Rows from block 3 of a small sound classifier, named by matrix and row number. Rows with one number belong to one neuron. Each number is 128 + 32 x the weight over its row's rms, rounded and kept within 0 to 255. All counts start at 0. Numbers have three digits each.
After each neuron's rows are labels from the 100 clips, of 14976, where the neuron reaches its highest value: "top examples" is what is common among them. Only what is clearly more common there than usual is listed. The data: single notes of musical instruments (NSynth). In brackets: how many of the 100, against the usual share in percent.
# fc1: MLP up (model.blocks.3.mlp.fc1.weight, 640x160), inputs 0-79
# fc2: MLP down (model.blocks.3.mlp.fc2.weight, 160x640, transposed), outputs 0-79

fc1.608:114071188111090045044135130125152102129203135127110147111100121137125130124118124128117074094152131156143128135079140164120118085146224129139127137137044143128190131134124158150126142098145164112143134119105097162154122135121145107100102155
fc2.608:127155033136162176146094136143090119155103123141119034138161107127174140160132135132175097140127134072116118070132125029117125137175097131124117117118142083114000127146093065159131131147129128137099135166123147105115150154134075157126123131
top examples: octave 1 (29 vs 12.1)

fc1.380:126119139155160119119130182125193127130130185123129150150138130122133108148123128132125152088188119196152145183154133155143102123220066157132140211135162147126137123150128131229156152166090159138180078152136143187128150139122127138153161137
fc2.380:130152129166111166051132124127110117083111097181139068087113132137077126106136119205185140135139135125074113099135131073146115169094102138131150090128090139117152229124154129171136124117153119131133146091130166092135094127135053137132145065
top examples: mallet (35 vs 10.8)

fc1.612:148168194121143139103110132147127147146119166114103130188032057147114158108128092154067152125144103113070127124144139116093097079082103102113114099101104131133115119108111114118108086138129130090086096059121071096109097151054147109135115116
fc2.612:167118180089151135133118119123162145125091118140125080126132093094088125125144153161206176131180161139158080128086133133127102165145141123171155143076127121138123201149112129098119130198088119138143176157081125144187114122109104163137103158
top examples: synthetic (86 vs 31.1); bass (66 vs 21.8); octave 5 (41 vs 16.2); octave 6 (28 vs 11.7)

fc1.93:133120101135159119152100155100135134123113128121120154131128124137103112144117123115106126105132109155112128153138129062067149166223079132152108170100158132144175062128158088170087139150119121092138096206115144202069072073117129132154180128
fc2.93:134104151131068159018136093127126127134152147127075121126148162140069123123120131166128121132141128156125129132115125164171086135048100121128198106151066122118129185132128123154197089136127134125127132092131141156175144138151202137135124111
top examples: acoustic (92 vs 32.5); string (47 vs 6.4); octave 5 (44 vs 16.2)

fc1.92:177131145122148131113066173150133103131176119180173137137134116078125102133108157125132126127081125103150119159123130107076125075183108125127089131049138121113136107129119133033000150145104151155177137149183129153156137111128135135115162136
fc2.92:123162114213136152123157131117136206133134148126065120135095143111036125128130113133090089125154147154091133124147138135128097126000109136170224100198070115131120128132127098142128124150176113091033083110130140123143109190148145139136132104
top examples: organ (29 vs 11.8); pitch class D# (25 vs 8.3)

fc1.515:134079155133133128129172178122152121156119130124128087121085139113170090186116126121116127107131122142112140155129188136127170108255029196148152137120172112136145123152131155135143144177104169146201126151139118178163141114112152179182149127
fc2.515:137194126135104156064057150107132174115133106152100125113129151125026101099114120194166141124141130253125126124152129112130086166050174125132140100168089155128141127130142119154167126113169124124150132091117147108119091176158061140152139083
top examples: octave 4 (41 vs 17.2)

fc1.500:089191132206129123104149124090127117141166109125042173177109173148119105125127168126113103095156136180125151139115129139139125067142165135128134129198130137114245136125213123163168136115122130120130076164161093129114128137137162154130106128
fc2.500:129111130120093133108071108135084108150146126169154045130210126175148129155126148138159126129101117097115125076157115111120094174134075133109167093104133079120050120123116163155165105109144117143157115054110186131153114138101136114153138137
top examples: octave 3 (60 vs 17); mallet (48 vs 10.8)

fc1.229:132108116164132067116144200112131133075124131120136114134123117104115139172130121114058100151143127137112191118118072103089149118209111129131111133126132135130139097126130146158163131165149107123084095169129138166110109087118131129128180115
fc2.229:134128116129116197074135122131129148164137136124064130129122145129061123115123131186143163127142145087122102079116129130142096143122139124124129111131108123124124151120146075201198122089129128122132138071126142147158098147136105140123123120
top examples: octave 6 (53 vs 11.7); octave 7 (38 vs 7.9)

fc1.31:135160188164147122125000188125140108139139148123102150138101150134101092129131128104116118129134124150137175086172136122082162170148135123156128156083134172123108113103136157162150146158127129092162114151128076210081125131119118153173138167
fc2.31:117114031124096161103153131136122128145129128140115072131133141125065127135104111137136130143153120173071086153108129113154099145095048146138193102145124138112146152114125144155143124114139140119077128078114232138138099097183179127123137135
top examples: acoustic (79 vs 32.5); octave 6 (32 vs 11.7); vocal (30 vs 4.7)

fc1.39:091137155157102133100152141134078117066098146142143129160145121129122143143133123116140097129157115168092160166135128238146177136116188139160122137151138145128117218180102145176239146148212149179179158126074142094212141172097182130124133128
fc2.39:127114126076095121135130132134179139255193150109107130126120129103096117108101106160140192135139122104128136117144153105140131139143078131099107157132136142123161037116195154134123138112053127081067146147139116123008130131128090093122108142
top examples: synthetic (60 vs 31.1); octave 6 (36 vs 11.7); octave 7 (34 vs 7.9)

fc1.506:079132201204101128116255146116155128090123168190114131153047131102179173106130128136127107121133126143123134145071177202196087151094117126120133119142118149141242127118122156142197148156151098125097147111099130138147085154124167120117088144
fc2.506:118129064100155103133036095144070105132131117146147119118128105149120142174130124137194148141127129077123122091162144071106181110199126118114062125095219198123083115144123172145108172101086128175197154136130123104129082128132057117092129145
top examples: octave 1 (36 vs 12.1); keyboard (34 vs 15.5)

fc1.476:107187133145129127116181103123139141111204158172171126126113099106174133094129137106143156138112123150124143178092145230116108108092151131095114088147133150117164147130135154176229143123065073151140153104101131111138099139093126125060127126
fc2.476:153105124138154139183098112136120107156120138115142136155135103116117131160130130128151138142140120079119124063199165085184129132130118111125128154119115120121100072147133122134038147140130135128105134164140093150055116148115145126111106148
top examples: octave 3 (39 vs 17)

fc1.140:133076129178124084097097105099122112122138129130107090094124129143135127125120141093145000128146141126126198134119134112120080106130117128135141152132136100142118086081103173059000130090122118094074072074125122128077126127107153113117125157
fc2.140:119152077107164141144177128137075100115128112074132114139140118146131140165133135129157136127095106036131096071127117034061124126128116100141130114117152128116111159151129090225170128154137132154097114137129128075169126128119051128139127174
top examples: guitar (71 vs 13.1)

fc1.239:119143160164131126124203149121165131116202135133090114146108127110154113150129131122126048107125124182133159149152151133090176112181125126131128146132159154134208116118175176193170139166226173187170114144128141149148185139119118081184134127
fc2.239:115162068147078150083113140124111125179156117129142100118126145128045124113127116159155126134151127208099122102148145064159046175038081143126133064157116137121125046131155120175137124086104101077104118086133179159036071151155085117139140088
top examples: octave 2 (44 vs 14.2); keyboard (36 vs 15.5)

fc1.613:109097101114127129129114153112146113090176109112123099103107130130127132141171128047068120128135102180108156143132115146181161129227122119150158111128126150136122099130109154083114095124171111123129105126124129151123159078092149120158140145
fc2.613:142147125129187179084096125131067124119126133169091123126119123136109129132115118130197124132132160117135116063121135087108118158116105138107150120126130136114103134158152043198138135118133129148134180127130144118146099129130067143135129137
top examples: keyboard (46 vs 15.5); octave 1 (33 vs 12.1)

fc1.331:119032177096117118134133131142236177119174114164211123150130151077135134136134133142140115139077120097169138131125125157130061119157120108111118175124188136119249094129128162101101132111134132142108125107131152171132132208142166098153127152
fc2.331:111195065154183212230130152124122149134139170133119149134089129154121124132131110137137078128132153108099133081147149086159151107108144138116132102150147167127116123158136113125088132109145160161135113083172129054128059136144069152084145084
top examples: electronic (96 vs 36.4); organ (91 vs 11.8); octave 1 (55 vs 12.1); octave 2 (38 vs 14.2)

fc1.558:133104176089134127090069136147122190154232157188132135142147162035130114120118121110139172115105126108159136150111105171100070128163152105130119117071163129113206121125105130102117136090154143149130132120096139170135109170154085142121128130
fc2.558:126160106163202186171145136135113124133109157128101112127108107143114130152136114139109092123177180138064159107174131070113136126088062125130135104131086146134085088137104120143065114101129135115117125106128113107109119141110157146132124096
top examples: octave 5 (37 vs 16.2)

fc1.533:095156139127117161158224148133122101147129206154132126141097134116076135114132129133124172129117125107121165144071129199155132149105109130143142151115129150128132125190036137228255138186124130139147119091129142147124113114120106124176127126
fc2.533:144153092156113102096056079115118124160192143119092185134114127111079111144120125122143132127134143138123129148123149123124166101158130114103123127131126193134245117118255167155124136131120136104155186166128121207101135138156083093068141099
top examples: octave 2 (46 vs 14.2); guitar (35 vs 13.1)

fc1.374:136062038119162108176061126126134160141169128133196066119135127128112114141134140101131099135071127081121215138161111110096140120127119119137150167095140153106129037118135134069044124120129111167137117114146128128138123123120090123144139129
fc2.374:123166154149171152118168125128115112118137155112083150134086160123000119135118110106117111130148133148121129133117140114123096104029121129152210082198101129122132123141125082135089135089129193125114120125190170133135104138160175133159139123
top examples: electronic (67 vs 36.4); octave 5 (44 vs 16.2); organ (40 vs 11.8); pitch class: F (26 vs 8.1)

fc1.48:133164201118099127073164123123169216145145147126115207225149130102098101046129136180143186073147126175092080161106128165178119169123137125118107126130170146114177122131147178206248148144066151130137138188117132154127126128150117129096082115
fc2.48:128138107141150170169095115133065086087080132169177135140154108121139135159129127153129127148128156133097134094190130122152145097125026155123117127097068150132139091140128127132042128025146129139177162094125112093116100148068138129113126125
top examples: acoustic (68 vs 32.5); octave 3 (58 vs 17); mallet (39 vs 10.8)

fc1.514:111154136141115025122160120128117143094128166165134136128133146110114124096133127118152119130121136143138118157127128175154059130038090125092131129182156143124144127099118209233168140127011116132135122044142128116136077161148134097096092125
fc2.514:128129111143227137238117129137097088136125131129159158149128092136155144164133129123147088130140122016119131106146142070092131102140116110111130128127136171128123097154142093077018134124182173163145125186185127096116151119119107132155128127
top examples: acoustic (63 vs 32.5)

fc1.497:130125147084113141154095171141136129126096161132126129135172080110127111143110143128188139130151105159086036169163140177154178160177126138120077139122142160132126125144093184161203133177102150159186148040104135107149136056121163119145030152
fc2.497:135100118118077135128136115128138149129213138133131131124119147092107116090113115121092095134136140128146158132110144130203127118125127113114125158140123127127153145119156121137097129142104139119103178140148126224122149192145156126122172114
top examples: synthetic (61 vs 31.1); octave 7 (36 vs 7.9); octave 6 (35 vs 11.7); pitch class A# (26 vs 8.7)

fc1.518:104127148121122123126255127105171140117127124114126087159118159148115129119149116148128145113166123170139146141093132142174120142133100143144146138170131131132104127100092133223255124097093117096113095115136143147128095123137133089143068117
fc2.518:146172122128130120123122126137064096130136131134171157122149119158197144133145143196192128131126131054151126115130128092116171125218122101065056160077142177131141107165152098120065127112105125170170169159135119157117148117112000124098128140
top examples: octave 2 (37 vs 14.2)

fc1.109:138130117107153139164000076119075128124142126126166121123115075111023108120117129074127135146133150107132086118147042134116073134110132134125122135109157179151074097129103084104060110129092123125130176128120107127132127123113125113095124140
fc2.109:135105177131105136095246120144126109101111146126078147187139129137134128134114126078080126129122145123131126224104118222133136121091129056170210150128103111122176194119123171157171124134124154112105133094142118104171167118129255132126103131
top examples: octave 3 (37 vs 17)

fc1.486:052110075162115120126162149126138129076124123134093114027117154057119103067117103013122117125058101107109128131131123136169163128156135117102102167133153161093163096132136131099089136135123103140154114197117130146103127133118130055108154144
fc2.486:124141185135115170139119146119122153220178176134154180201111117142158138145126095208136146179163144161113188142147144132127061144084110126124176092110117135096166175156163109126132130091128156139124123129146102145166129138126140164192138107
top examples: organ (99 vs 11.8); electronic (99 vs 36.4); octave 2 (42 vs 14.2); octave 1 (36 vs 12.1)

fc1.213:095216053143121121162148125077135209154099112088075100082114171143122143124129128134133139119133123150149119111071127117166098123082109133131176157145121117124060120123062124207199112096131101136132115053108151149125134130196120102116116130
fc2.213:149084156147127123137135085133131088124121080114188137124205128140170128145144167129162054125079122043174120091141124117096160064183112103062118156090132175134168146142169128095121119169108126148152128187135139118146129144115102121095146095
top examples: octave 3 (40 vs 17)

fc1.129:078180136144130131140134131129170161113128140178123127144158167075142130103135128127146129134142145144172131190129125209169049128042183121146137145125139146032129148082091138237196146134010119132160131110139130180132131189161110122123036129
fc2.129:127111141140188120179086106140089118127130146152144082152120099123098140163131125108131113132130125004089128082132149040104203090151053120121125128155155180125113123135129122028000131101160129142116142140167131039131097111148113123145149153
top examples: octave 1 (29 vs 12.1); string (26 vs 6.4)

fc1.323:119174207135104106061204137141140139092099166163121137208131131062098098101130129161138174128131132175121142175112141191239092141115202081129120140177122085121140164108100147176200153118122138136106138191123132115112136229122152143123122129
fc2.323:125131117133147137230062141136099133123127143166145145120134069111171134161128103159142158146118138064080116065164147091097210097182066171105114146071124198125135044148154146148054141055168139179149162096117103108095038100094042118097123139
top examples: pitch class C (30 vs 9.1); octave 6 (29 vs 11.7)

fc1.184:066119164185088116095195125146204190063125136189193102152128140123131119116132180138164129193114128121104128152132129190156107124074158139102108157131122139126144103125145168125128145128119134122111140127111135094109162192123166088118120130
fc2.184:127123101128159153224118136130099125120187153135144168166120113094128136167125120109172140134157134084132129097134166108133146075135122128083131153127163144119145102167147128085072151100161195200163144138189119160129128130135138116114126151
top examples: electronic (74 vs 36.4); octave 1 (39 vs 12.1)

fc1.302:155142161090138135086131150155117129092120131101130180151091120135124177085168162133118112153086054122079153125124147133162101137167106129078143090101153138074130097108134124123124133088123127116135073101109117111122030144094168134150146148
fc2.302:114125167113103138101079046122131160118097131147116090118132098137104114101083102125118148171158132135148083157100179155077133127173138158183105150093139109069093166101093131154139132186097073075058107101094125124118180088119115111071110145
top examples: electronic (97 vs 36.4); organ (96 vs 11.8)

fc1.623:124106042199133125150153124119083126096128109108154060087157083143151138140125129075132066157156128128124124159061142092084099155144119132124131095135129104132063126062140040126112078093107099125063135138169149140122132022105066121133169142
fc2.623:138088221067108085118130105132159100130130106101106117116130160139035129130108144130149183126113127063209124162169123149131133111124137080133125147132102133125150147128158160116120126146090128127144126130102118066164160154106136126138107131
top examples: octave 1 (47 vs 12.1)

fc1.224:117007120124104044137141132143169195162157127189131118141183123096130115137137125127132078118098125127129137138164126121139123131195115107132110120124157137127169100052227108104064121121122129116118086182136161109152122136155126100120135119
fc2.224:129128114154163231127132156117095127069133114129126113119111135127140126135116101156145131129158165144086156119128138117136120098059123135131183110146066117127092166198080087127099124126135197171121119066132131153184138160132164178170132084
top examples: electronic (61 vs 36.4); octave 6 (28 vs 11.7)

fc1.555:109245092125116122149135148138031113014057188174123123121165110117121122113130118139149110145132156111105117122112128110172090190089136108108115135149168118129099142131095039195122116104115116153106203121121137041070145086129042133127126155
fc2.555:137111144121133108150058060129148110194135126111090135138077131102121125149101109084123219138130132113134129163154141153087158087130133137127131139131123146123155101134151146072040194149127153117114145163145094175119122143128157106120133138
top examples: guitar (36 vs 13.1); octave 6 (30 vs 11.7)

fc1.121:166141130127155122034068191142108125130145045126127124128122137058110129135095125117084111143113126094127157143124120129053129086158139098166089091051149127124152090124130136118099129089118123068114111176135122155102127110136124135113131133
fc2.121:128127121127114196126143157127175158136120150127063060129125128132110121138130129110071099128155144119115144148138125207145122150095124146152183127137068142124096131123109133159140116111135125116096087037120128144126094120131143134161125159
top examples: octave 6 (68 vs 11.7)

fc1.113:110152123113102131106152131109149104107128120127160159154133136157125128164119127127166166103155127143112109136146143129187173168140116194122107189155166152141122131222161103169192147121123139174177146198045129099148129108127113128178146144
fc2.113:128125192076098126080103123128173146170160149134146097142138148111088108100081102211176185139150128139136129101146134072124116155094121166124165115136127148123184141084154173110123128112110134076145146098149138117149103132171144113143133104
top examples: octave 7 (43 vs 7.9); flute (25 vs 3.1)

fc1.525:046128168174086073080176126125154133129186166156093148158136129119132147120136135144068072124134128191141113172127141208155076121118146121119133119160131130113187171138158200146147137084158136182155155114123106159164127193127207130121127159
fc2.525:130128117147194159180056131140066108119089111140149077094123097123145140160126121126197133134127138037094115038157143007086135133148074151118124112102151162122036086152083103174070149106136129131113148110128124085116095128127080130127129127
top examples: octave 2 (47 vs 14.2); octave 1 (33 vs 12.1)

fc1.315:129070127126085113098066120128111154184162124134144134139087128041070096133129117135138127131086132071127136157176123144037110108120164118134122164110134154127144118124175126095000145097165155133135136160108129181150122173131098121106120192
fc2.315:111121099151182195148139130142115143121137202154107133190138124181110130139117113104092035130126177125111109120118124140141046147064079120121185077178155116113056125136084086162201105114094102106095111055130155049128132169138221151152133117
top examples: octave 7 (36 vs 7.9); octave 6 (34 vs 11.7); instrument family: mallet (27 vs 10.8); pitch class D# (26 vs 8.3)

fc1.622:164143117092147115135051126158120136180173138127137139123129158108188085143127131112138122126087128089157121171124125135115078115148068127123141111059192152109125122163115130068046129164155176190133143103186128203119158132142084149118160135
fc2.622:119128124171135166114128128134128153118067126109113078103095132115082130131129115121087086125135136149107131128183130108101118168047095154200157115151073132125082128121069091149113120068143107089109107091121145078147065136137192161143130102
top examples: octave 4 (42 vs 17.2)

fc1.159:117115131138058094116199128143184170197171209139156125150159141089056112085133114154138155113119123153114115147103117141141122135122129128119101151175203131131190119097159129172173154096059113130136132097104171123119109144165125095088142119
fc2.159:138127079142156199196074131119076115102137128171169114151167129124233127139118120156161135141127144137116135087172146113163130086117086161125127113128091125126131102184139131081063128116197160158149145134138127162127139171121117156120133120
top examples: octave 3 (64 vs 17)

fc1.496:133176196101151108099075155131083095114129136139123153125071106082028126123124127127106157154125134128128115161163121179142113140109209118143118126078128134126123099124048132129158134136187102119147143090093068121128131144137071133177109128
fc2.496:121118105136154172154164128142119127142125156125073144173127117128119129160108101093075111125153169122061126130116128130082123145124086124130149115116127162129153095109162163172143131071004106090103156078138136136071088063131147130074106135
top examples: octave 5 (44 vs 16.2); octave 6 (35 vs 11.7)

fc1.2:151134171153200152155043133127152157085167116122117132136170127122130139141119109118086167136129073131120169163196128135084129098180124133158120120137148194115142077084129188089110144155125128074127101097176128158114143130148105120130103102
fc2.2:126166112137076121047171143139119136124073112123121000119135131186070125120122124158126130134154160159122125155126142141155150164125118137126152108134118128122126177124084105165129112079138111107112120100129152120120077128149123127162129136
top examples: synthetic (61 vs 31.1); octave 6 (44 vs 11.7); bass (44 vs 21.8)

fc1.478:131087094180212123130121090098045106053189104128120081133112100133090132121127118116129129125141144124120134122113126117103027131077142130124143115132153133141073128112174143124106125128163097086083130071138096130110132091081115028086102168
fc2.478:125149114064121133125150113140071076147094125116118127156143123180157147159138138110114115130121157088126153147106114133110129112119137034129136097124193080117081152126069127172216131128077117111081110098135125046126127114133148138183107146
top examples: guitar (42 vs 13.1)

fc1.562:067187112156101100056085099071141177155104119089070091146091125130054137137127125153100159109175131186120144130121128125144136129173122133128131179130116151143133123130133054174216130091132116107131111202118129141113142165147131136148131130
fc2.562:134057176120127180137133129139115112049091125168155164129184130142131126138116132155149135132116128109122121104121105115133125143128092128126145123087127122125128155135127163136166117127134127159202135069121146062189124072126124135138131127
top examples: acoustic (62 vs 32.5); string (35 vs 6.4); octave 5 (35 vs 16.2)

fc1.101:076130135102129113117121144141114146092118118085132145112094142117123143058131140068115090135006056128107150129132137129217102150130108125099127104112142147065138101125128124122111135104126136165183119123120113126133071149116150100145143142
fc2.101:085145162120093124089114085129110145155137179132149176172136105165137137127118089160134143194116113146091122159128213137100110115149120148121111123104146138039158122112143141153142135118123108094077060095132126127106132102124129105104134136
top examples: electronic (100 vs 36.4); organ (98 vs 11.8); octave 2 (59 vs 14.2); octave 1 (29 vs 12.1)

fc1.13:113148166073077115079008104170104118054086167134152125142128078124120111116115122129127203144139139106133118177136132208141100157145188136124115143119140170122091144137070115131138186199121123145132156109116079095154162138113110136091117158
fc2.13:118117030089170176246176121144142136148109131120100178127082102084120132133111096127067116144165154127065123090120143101116158101135132101135125155119108132122125148108114112155070133122137184131112167126149123141113115097129138133111121129
top examples: octave 6 (48 vs 11.7); pitch class F (28 vs 8.1)

fc1.150:100227060188081111077122114117173162158128143108065100187134150128091124080127132179144151091153149129128131118123140065139093130119134109117135189151152119141178097073123100175174164081098098119126117127172126116069072206171110109126121144
fc2.150:126085123131142190154110129132093068047051129140192156149181112146184133163139135137150121135087123059105104109144122131145150108147048128124128110066126144121112119132124138124133097138176132144181122088106121112173131073090098121123129130
top examples: mallet (32 vs 10.8); pitch class C (28 vs 9.1)

fc1.490:107069144195116107103121098128096108127128183167157127133136092106155127131160129123100072127146110138133136185069155197117108117150151128122128117171139193129161158138130163012106144168148128144095160100076085118169166139070237133104122169
fc2.490:125141089131148146101112108139086126121143129128107085113119122117118134144125129123178084135112159058119117046157147025111143130136084094116111134138151106119032128162136090250184138146117136132074138156133111123072121180122093129119127160
top examples: electronic (69 vs 36.4); guitar (47 vs 13.1); keyboard (41 vs 15.5)

fc1.80:116092158115065112005096108092143129155152133136102130132108125133092124113152125141119108108160136182113139146091170137138104084129124128128132125241087082127199145130229189108159126159095128062130131092101100091170148129135155133107118152
fc2.80:116117095123189176190128135141020094060101128142161129134166109136173132159124129108123101130084162096131127063144124126098140125129110116117048114075134147119054083149120049223176118032142098181139135119121127114110107159097087163127123130
top examples: mallet (48 vs 10.8)

fc1.277:144116086052106111100063099044106179118129050128154128100136104148101132148125120056117125164140143137070127163111119132114138129154185108175109107134144051139053125151000113120136133079206135189134129121105104105124154091147135130115120106
fc2.277:134125134129121160155135121136139128109128168125125116189166139087164118132107140093107107110089120034149110116125112122132124101085081079134134188149081140128137157123163128111135078130116131119076142093131118077139140157131131129126100138
top examples: acoustic (66 vs 32.5)

fc1.188:109123124157128135123081122127131127165201156132051067135146133051113128119129122112115126133152135159110145150131110131110018080133226152130149224146104134126129129134066127131108161131188124122132127117095152139168144155050071105118163141
fc2.188:117122088130120124061154139141100097107123122130144125119118113145111142139130128128117119129118180115108125143132132144076175154126045111122127107135168178116157104121147130156178101091000095116107125042130121067113125123133151111131123128
top examples: octave 5 (67 vs 16.2); pitch class E (25 vs 8.2)

fc1.105:122102120158078093118199126114142135153147163109045172147129137136091062111148139130131063097126170152130128105098078115215097148122094123123126144139127112131156122059167104173217117109117119118100126167159120137091143136134148116133123164
fc2.105:130092112143149184161052127129096107070121066176155106138168128127150132154118126116187144131082110080117127125140125127102108102117109144124140123121112131122112125185123123127093145118172138158159127128124136100149082161122129153150137123
top examples: octave 2 (38 vs 14.2)

fc1.630:103093112169115100059183130067187130109145114147079133113128136016118056125135127095113099081105107112128123109008110130060123146157143105125138171140120094125144141131143129148132143088156149125139135138133123140116161125138126118126153124
fc2.630:127161155112123149128101078106119176130115128143158091134147090159138106135134143169117096111129167165130062127119078137132076138096063114127130122099059098157099137134083085166156057192079087104076119078052121094145128136067146128115086121
top examples: keyboard (72 vs 15.5); electronic (72 vs 36.4)

fc1.251:141156143142143094129133185121199118189097141119127171138127129094090111133092119225131201114147134161120147153145128130112186124189125129150099173083147243129180119140137134206192149192118147143209114171099126157144104092104127184169137116
fc2.251:124119130157124202110066098123120183114140180135129148175137140101076120111110113186125122134131131159101131111102130114198096135097114129126167121186125094126129187115138118128159118125172140151154133116143150140191119156168138131141160108
top examples: acoustic (91 vs 32.5); vocal (38 vs 4.7); string (25 vs 6.4)

fc1.422:111225192135065140062140148142091130121133163146124133134123122112109087106128121167114188137146129157110132137085145158197106130071153114131083133167115087117130197115104129178255130114116118122163125116127137088159128163137125128059056109
fc2.422:135105116121119140192123141129097105133116116151150130142136092108156128148128128188131157141118148046106121079159147077095187092201038144105037184084102195130130017124171126131055150123148098116113152144112108130034127142103043115105134159
top examples: guitar (42 vs 13.1)

fc1.235:153125117083147128163077126136140145156236087168135130144160114098136099125127138162179123122057110065144121146177127151096096116128116113081128138060147169115150130136144117054082134153129150175142139122123103119158160145153095138120159133
fc2.235:118136125155146153155146109126114153096128165128128128138089135118053128132127103078045111134163153176101162134145155144165120117037114152145146081202122095128105111129104129122092118104148141115080114114174130109113123147149196131175132112
top examples: octave 5 (41 vs 16.2); organ (30 vs 11.8)

fc1.126:115106125176091117128218065112151154118133145171192135139142133135110127102142141137150114116137128185114123130125141196151070154096105129122119154202136142113165133169153158215196107075165121142019138111128124143118114138119155118122135143
fc2.126:127134126129160123250086123130119069129143124110156144144142128149130134160120123115147134131126115081117170098164147056116150086149112102076138128122165131121130041145137130122023188121128164135165134182188116093094131142120151098114127127
top examples: octave 3 (59 vs 17); mallet (50 vs 10.8)

fc1.82:214130081114186139141082130162116120128083129130121133148206117125122171148142158085127053137068123037129100064128126072132120101113097151164134096109132128101056137178064081095103097142144124134127167139097147105148126115128124159129127120
fc2.82:165056127115123159091120146135101120078137063101117104092059147089106133158129151103138132094136133121127169132164098146163074161123109114116149112138133123158110125119111159101115127133123132107127121120166125124114134150162142116139150102
top examples: synthetic (87 vs 31.1); bass (79 vs 21.8)

fc1.114:132158189134128145155123073123126133127182131101133129158110123082099110109114197126091196141133127129114113133166134171112138130135255080121114140125157129144096153089082132165173163127120122080127149103070136148145166113149096087028101126
fc2.114:133134104127010110039136094147104078138118137126130123145139123137134152156141142129098098129147144133127088153123147162130132119128060116137127104132101119123147133118128166117148051122074101102045130119158119131081146115128179114116113136
top examples: octave 5 (43 vs 16.2)

fc1.280:069120155159134105116094109107159180144209143132097111141112165111124164099129160048122000143113073140133166145116115107159114141117128138117162145119113226160140131127108193134133135152152137164140145106167119161181090115128123130140103174
fc2.280:135131123150192123168132144146129082126096134174121146139150123113045133154147127082185126128126145093125128124203135056130125140129102158130149136123139181123116114164137046133073154095141164144197143155115145048127111115120110141131154114
top examples: octave 1 (31 vs 12.1)

fc1.509:163099125069125019091112145163167133139141114153192147184157129070111098117101136193159194125092135098135115150153116159136121114126159100124093198063180176088229141116137121065105142128094141152207141165124125122165149153152127091120095122
fc2.509:094135082155158223206120130128126156118123167122135130155086127117118131129135104138023108137155157137098153114132145141189127123088114142141140098167128111131069113131089105141096129083149141128096123085171124104105103137149174132132128121
top examples: organ (37 vs 11.8); octave 6 (32 vs 11.7)

fc1.71:152102105138164133142120122129156138122160151173115114089150112042113125122114146069122111122090122093179128148060122155114132143143138121174142155129129125101125190178120080121131140133143155183151164148106154129178147128149175180126146136
fc2.71:135126169119108137129103166124157206168142188124134127136096064076106112127126127142117142113160125170113133156133126184140047173064119058108145128098042144141160142131147109099149111142123140131141131151107049132154101134066131149166100076
top examples: keyboard (44 vs 15.5)

fc1.104:119186136216121122100181119119138133142151157141122141150127129062146093098131128226078068091135129157126157126077127107116065113114130162086126122130142177115181103094147137161131122184138119107107125170140073129196241142146130133096134148
fc2.104:110075123135127160132043095136081126111108117131134077122168122127119130195114117141173134147118121136110113090152129109127145133124037130128131050118093080111066090150044114124160107069127120130128109084096139111129023131115157127123106126
top examples: keyboard (61 vs 15.5); octave 2 (58 vs 14.2)

fc1.404:133126110097112144030110071117103146116100135136100153137132133149154125120117126105130117126152135148147132130116174129161139145166159152126073133145147176128154139193143114224156155192118133130172139134020087119128154110140084131117156135
fc2.404:128130132115131145117085086155115128147117138127126071188142122126114132156100121124147131138129119142139076066128129056086126143113065136143154059132124079119097138118101133082163086075137128119127145111131129035138100117131145127140120132
top examples: pitch class C (26 vs 9.1)

fc1.403:131119026172191135195169109108146134161166127083128122118118107141140114145119120101092115113119129114065132108118130119113164049200093157221117131103159190143132034139172140133103128221123105117142129220119169121135178117163082137082184133
fc2.403:117084215101096147081069089127125126109143100111128103125170164130090111121103128126122105141132128184147155228129125164143116192067098103115155018148104134121131128122125195133156105072129150126145122076137154195130094136133255117207129122
top examples: octave 7 (37 vs 7.9); octave 6 (36 vs 11.7)

fc1.572:121141102132130109154161128112164141160127121078002075115109138168152128136117128140100029099140120154115115106080112055165131123228059164145085128128133101143092076114145106162147125125075077088125113123135146134084130108126071138151149130
fc2.572:136105171084109134082120109127104110054148096127165096127162142163104123132124146156195172130111127128153142142127117166065118138113126117119147103128114137128148141127130139162177109136130135131202134121132164146183122142130166119161127124
top examples: octave 7 (42 vs 7.9); guitar (42 vs 13.1)

fc1.73:094125152128139172113131108141126098072073139162119126115109099116210127108117127121124133144135129125122137167119135179170111154103173128163128131084131183108137176145126182124128172183128124145162181138137088133169123128081117152046090156
fc2.73:135126130085135110126096107136121139191113146096085151139066081068048162142131122141132131151144163116129129072141170057086136127157090139159137167115127120115084166116111076103099156145122155112089140168123089132136133100141146120141128179
top examples: synthetic (73 vs 31.1); octave 5 (38 vs 16.2); octave 6 (32 vs 11.7)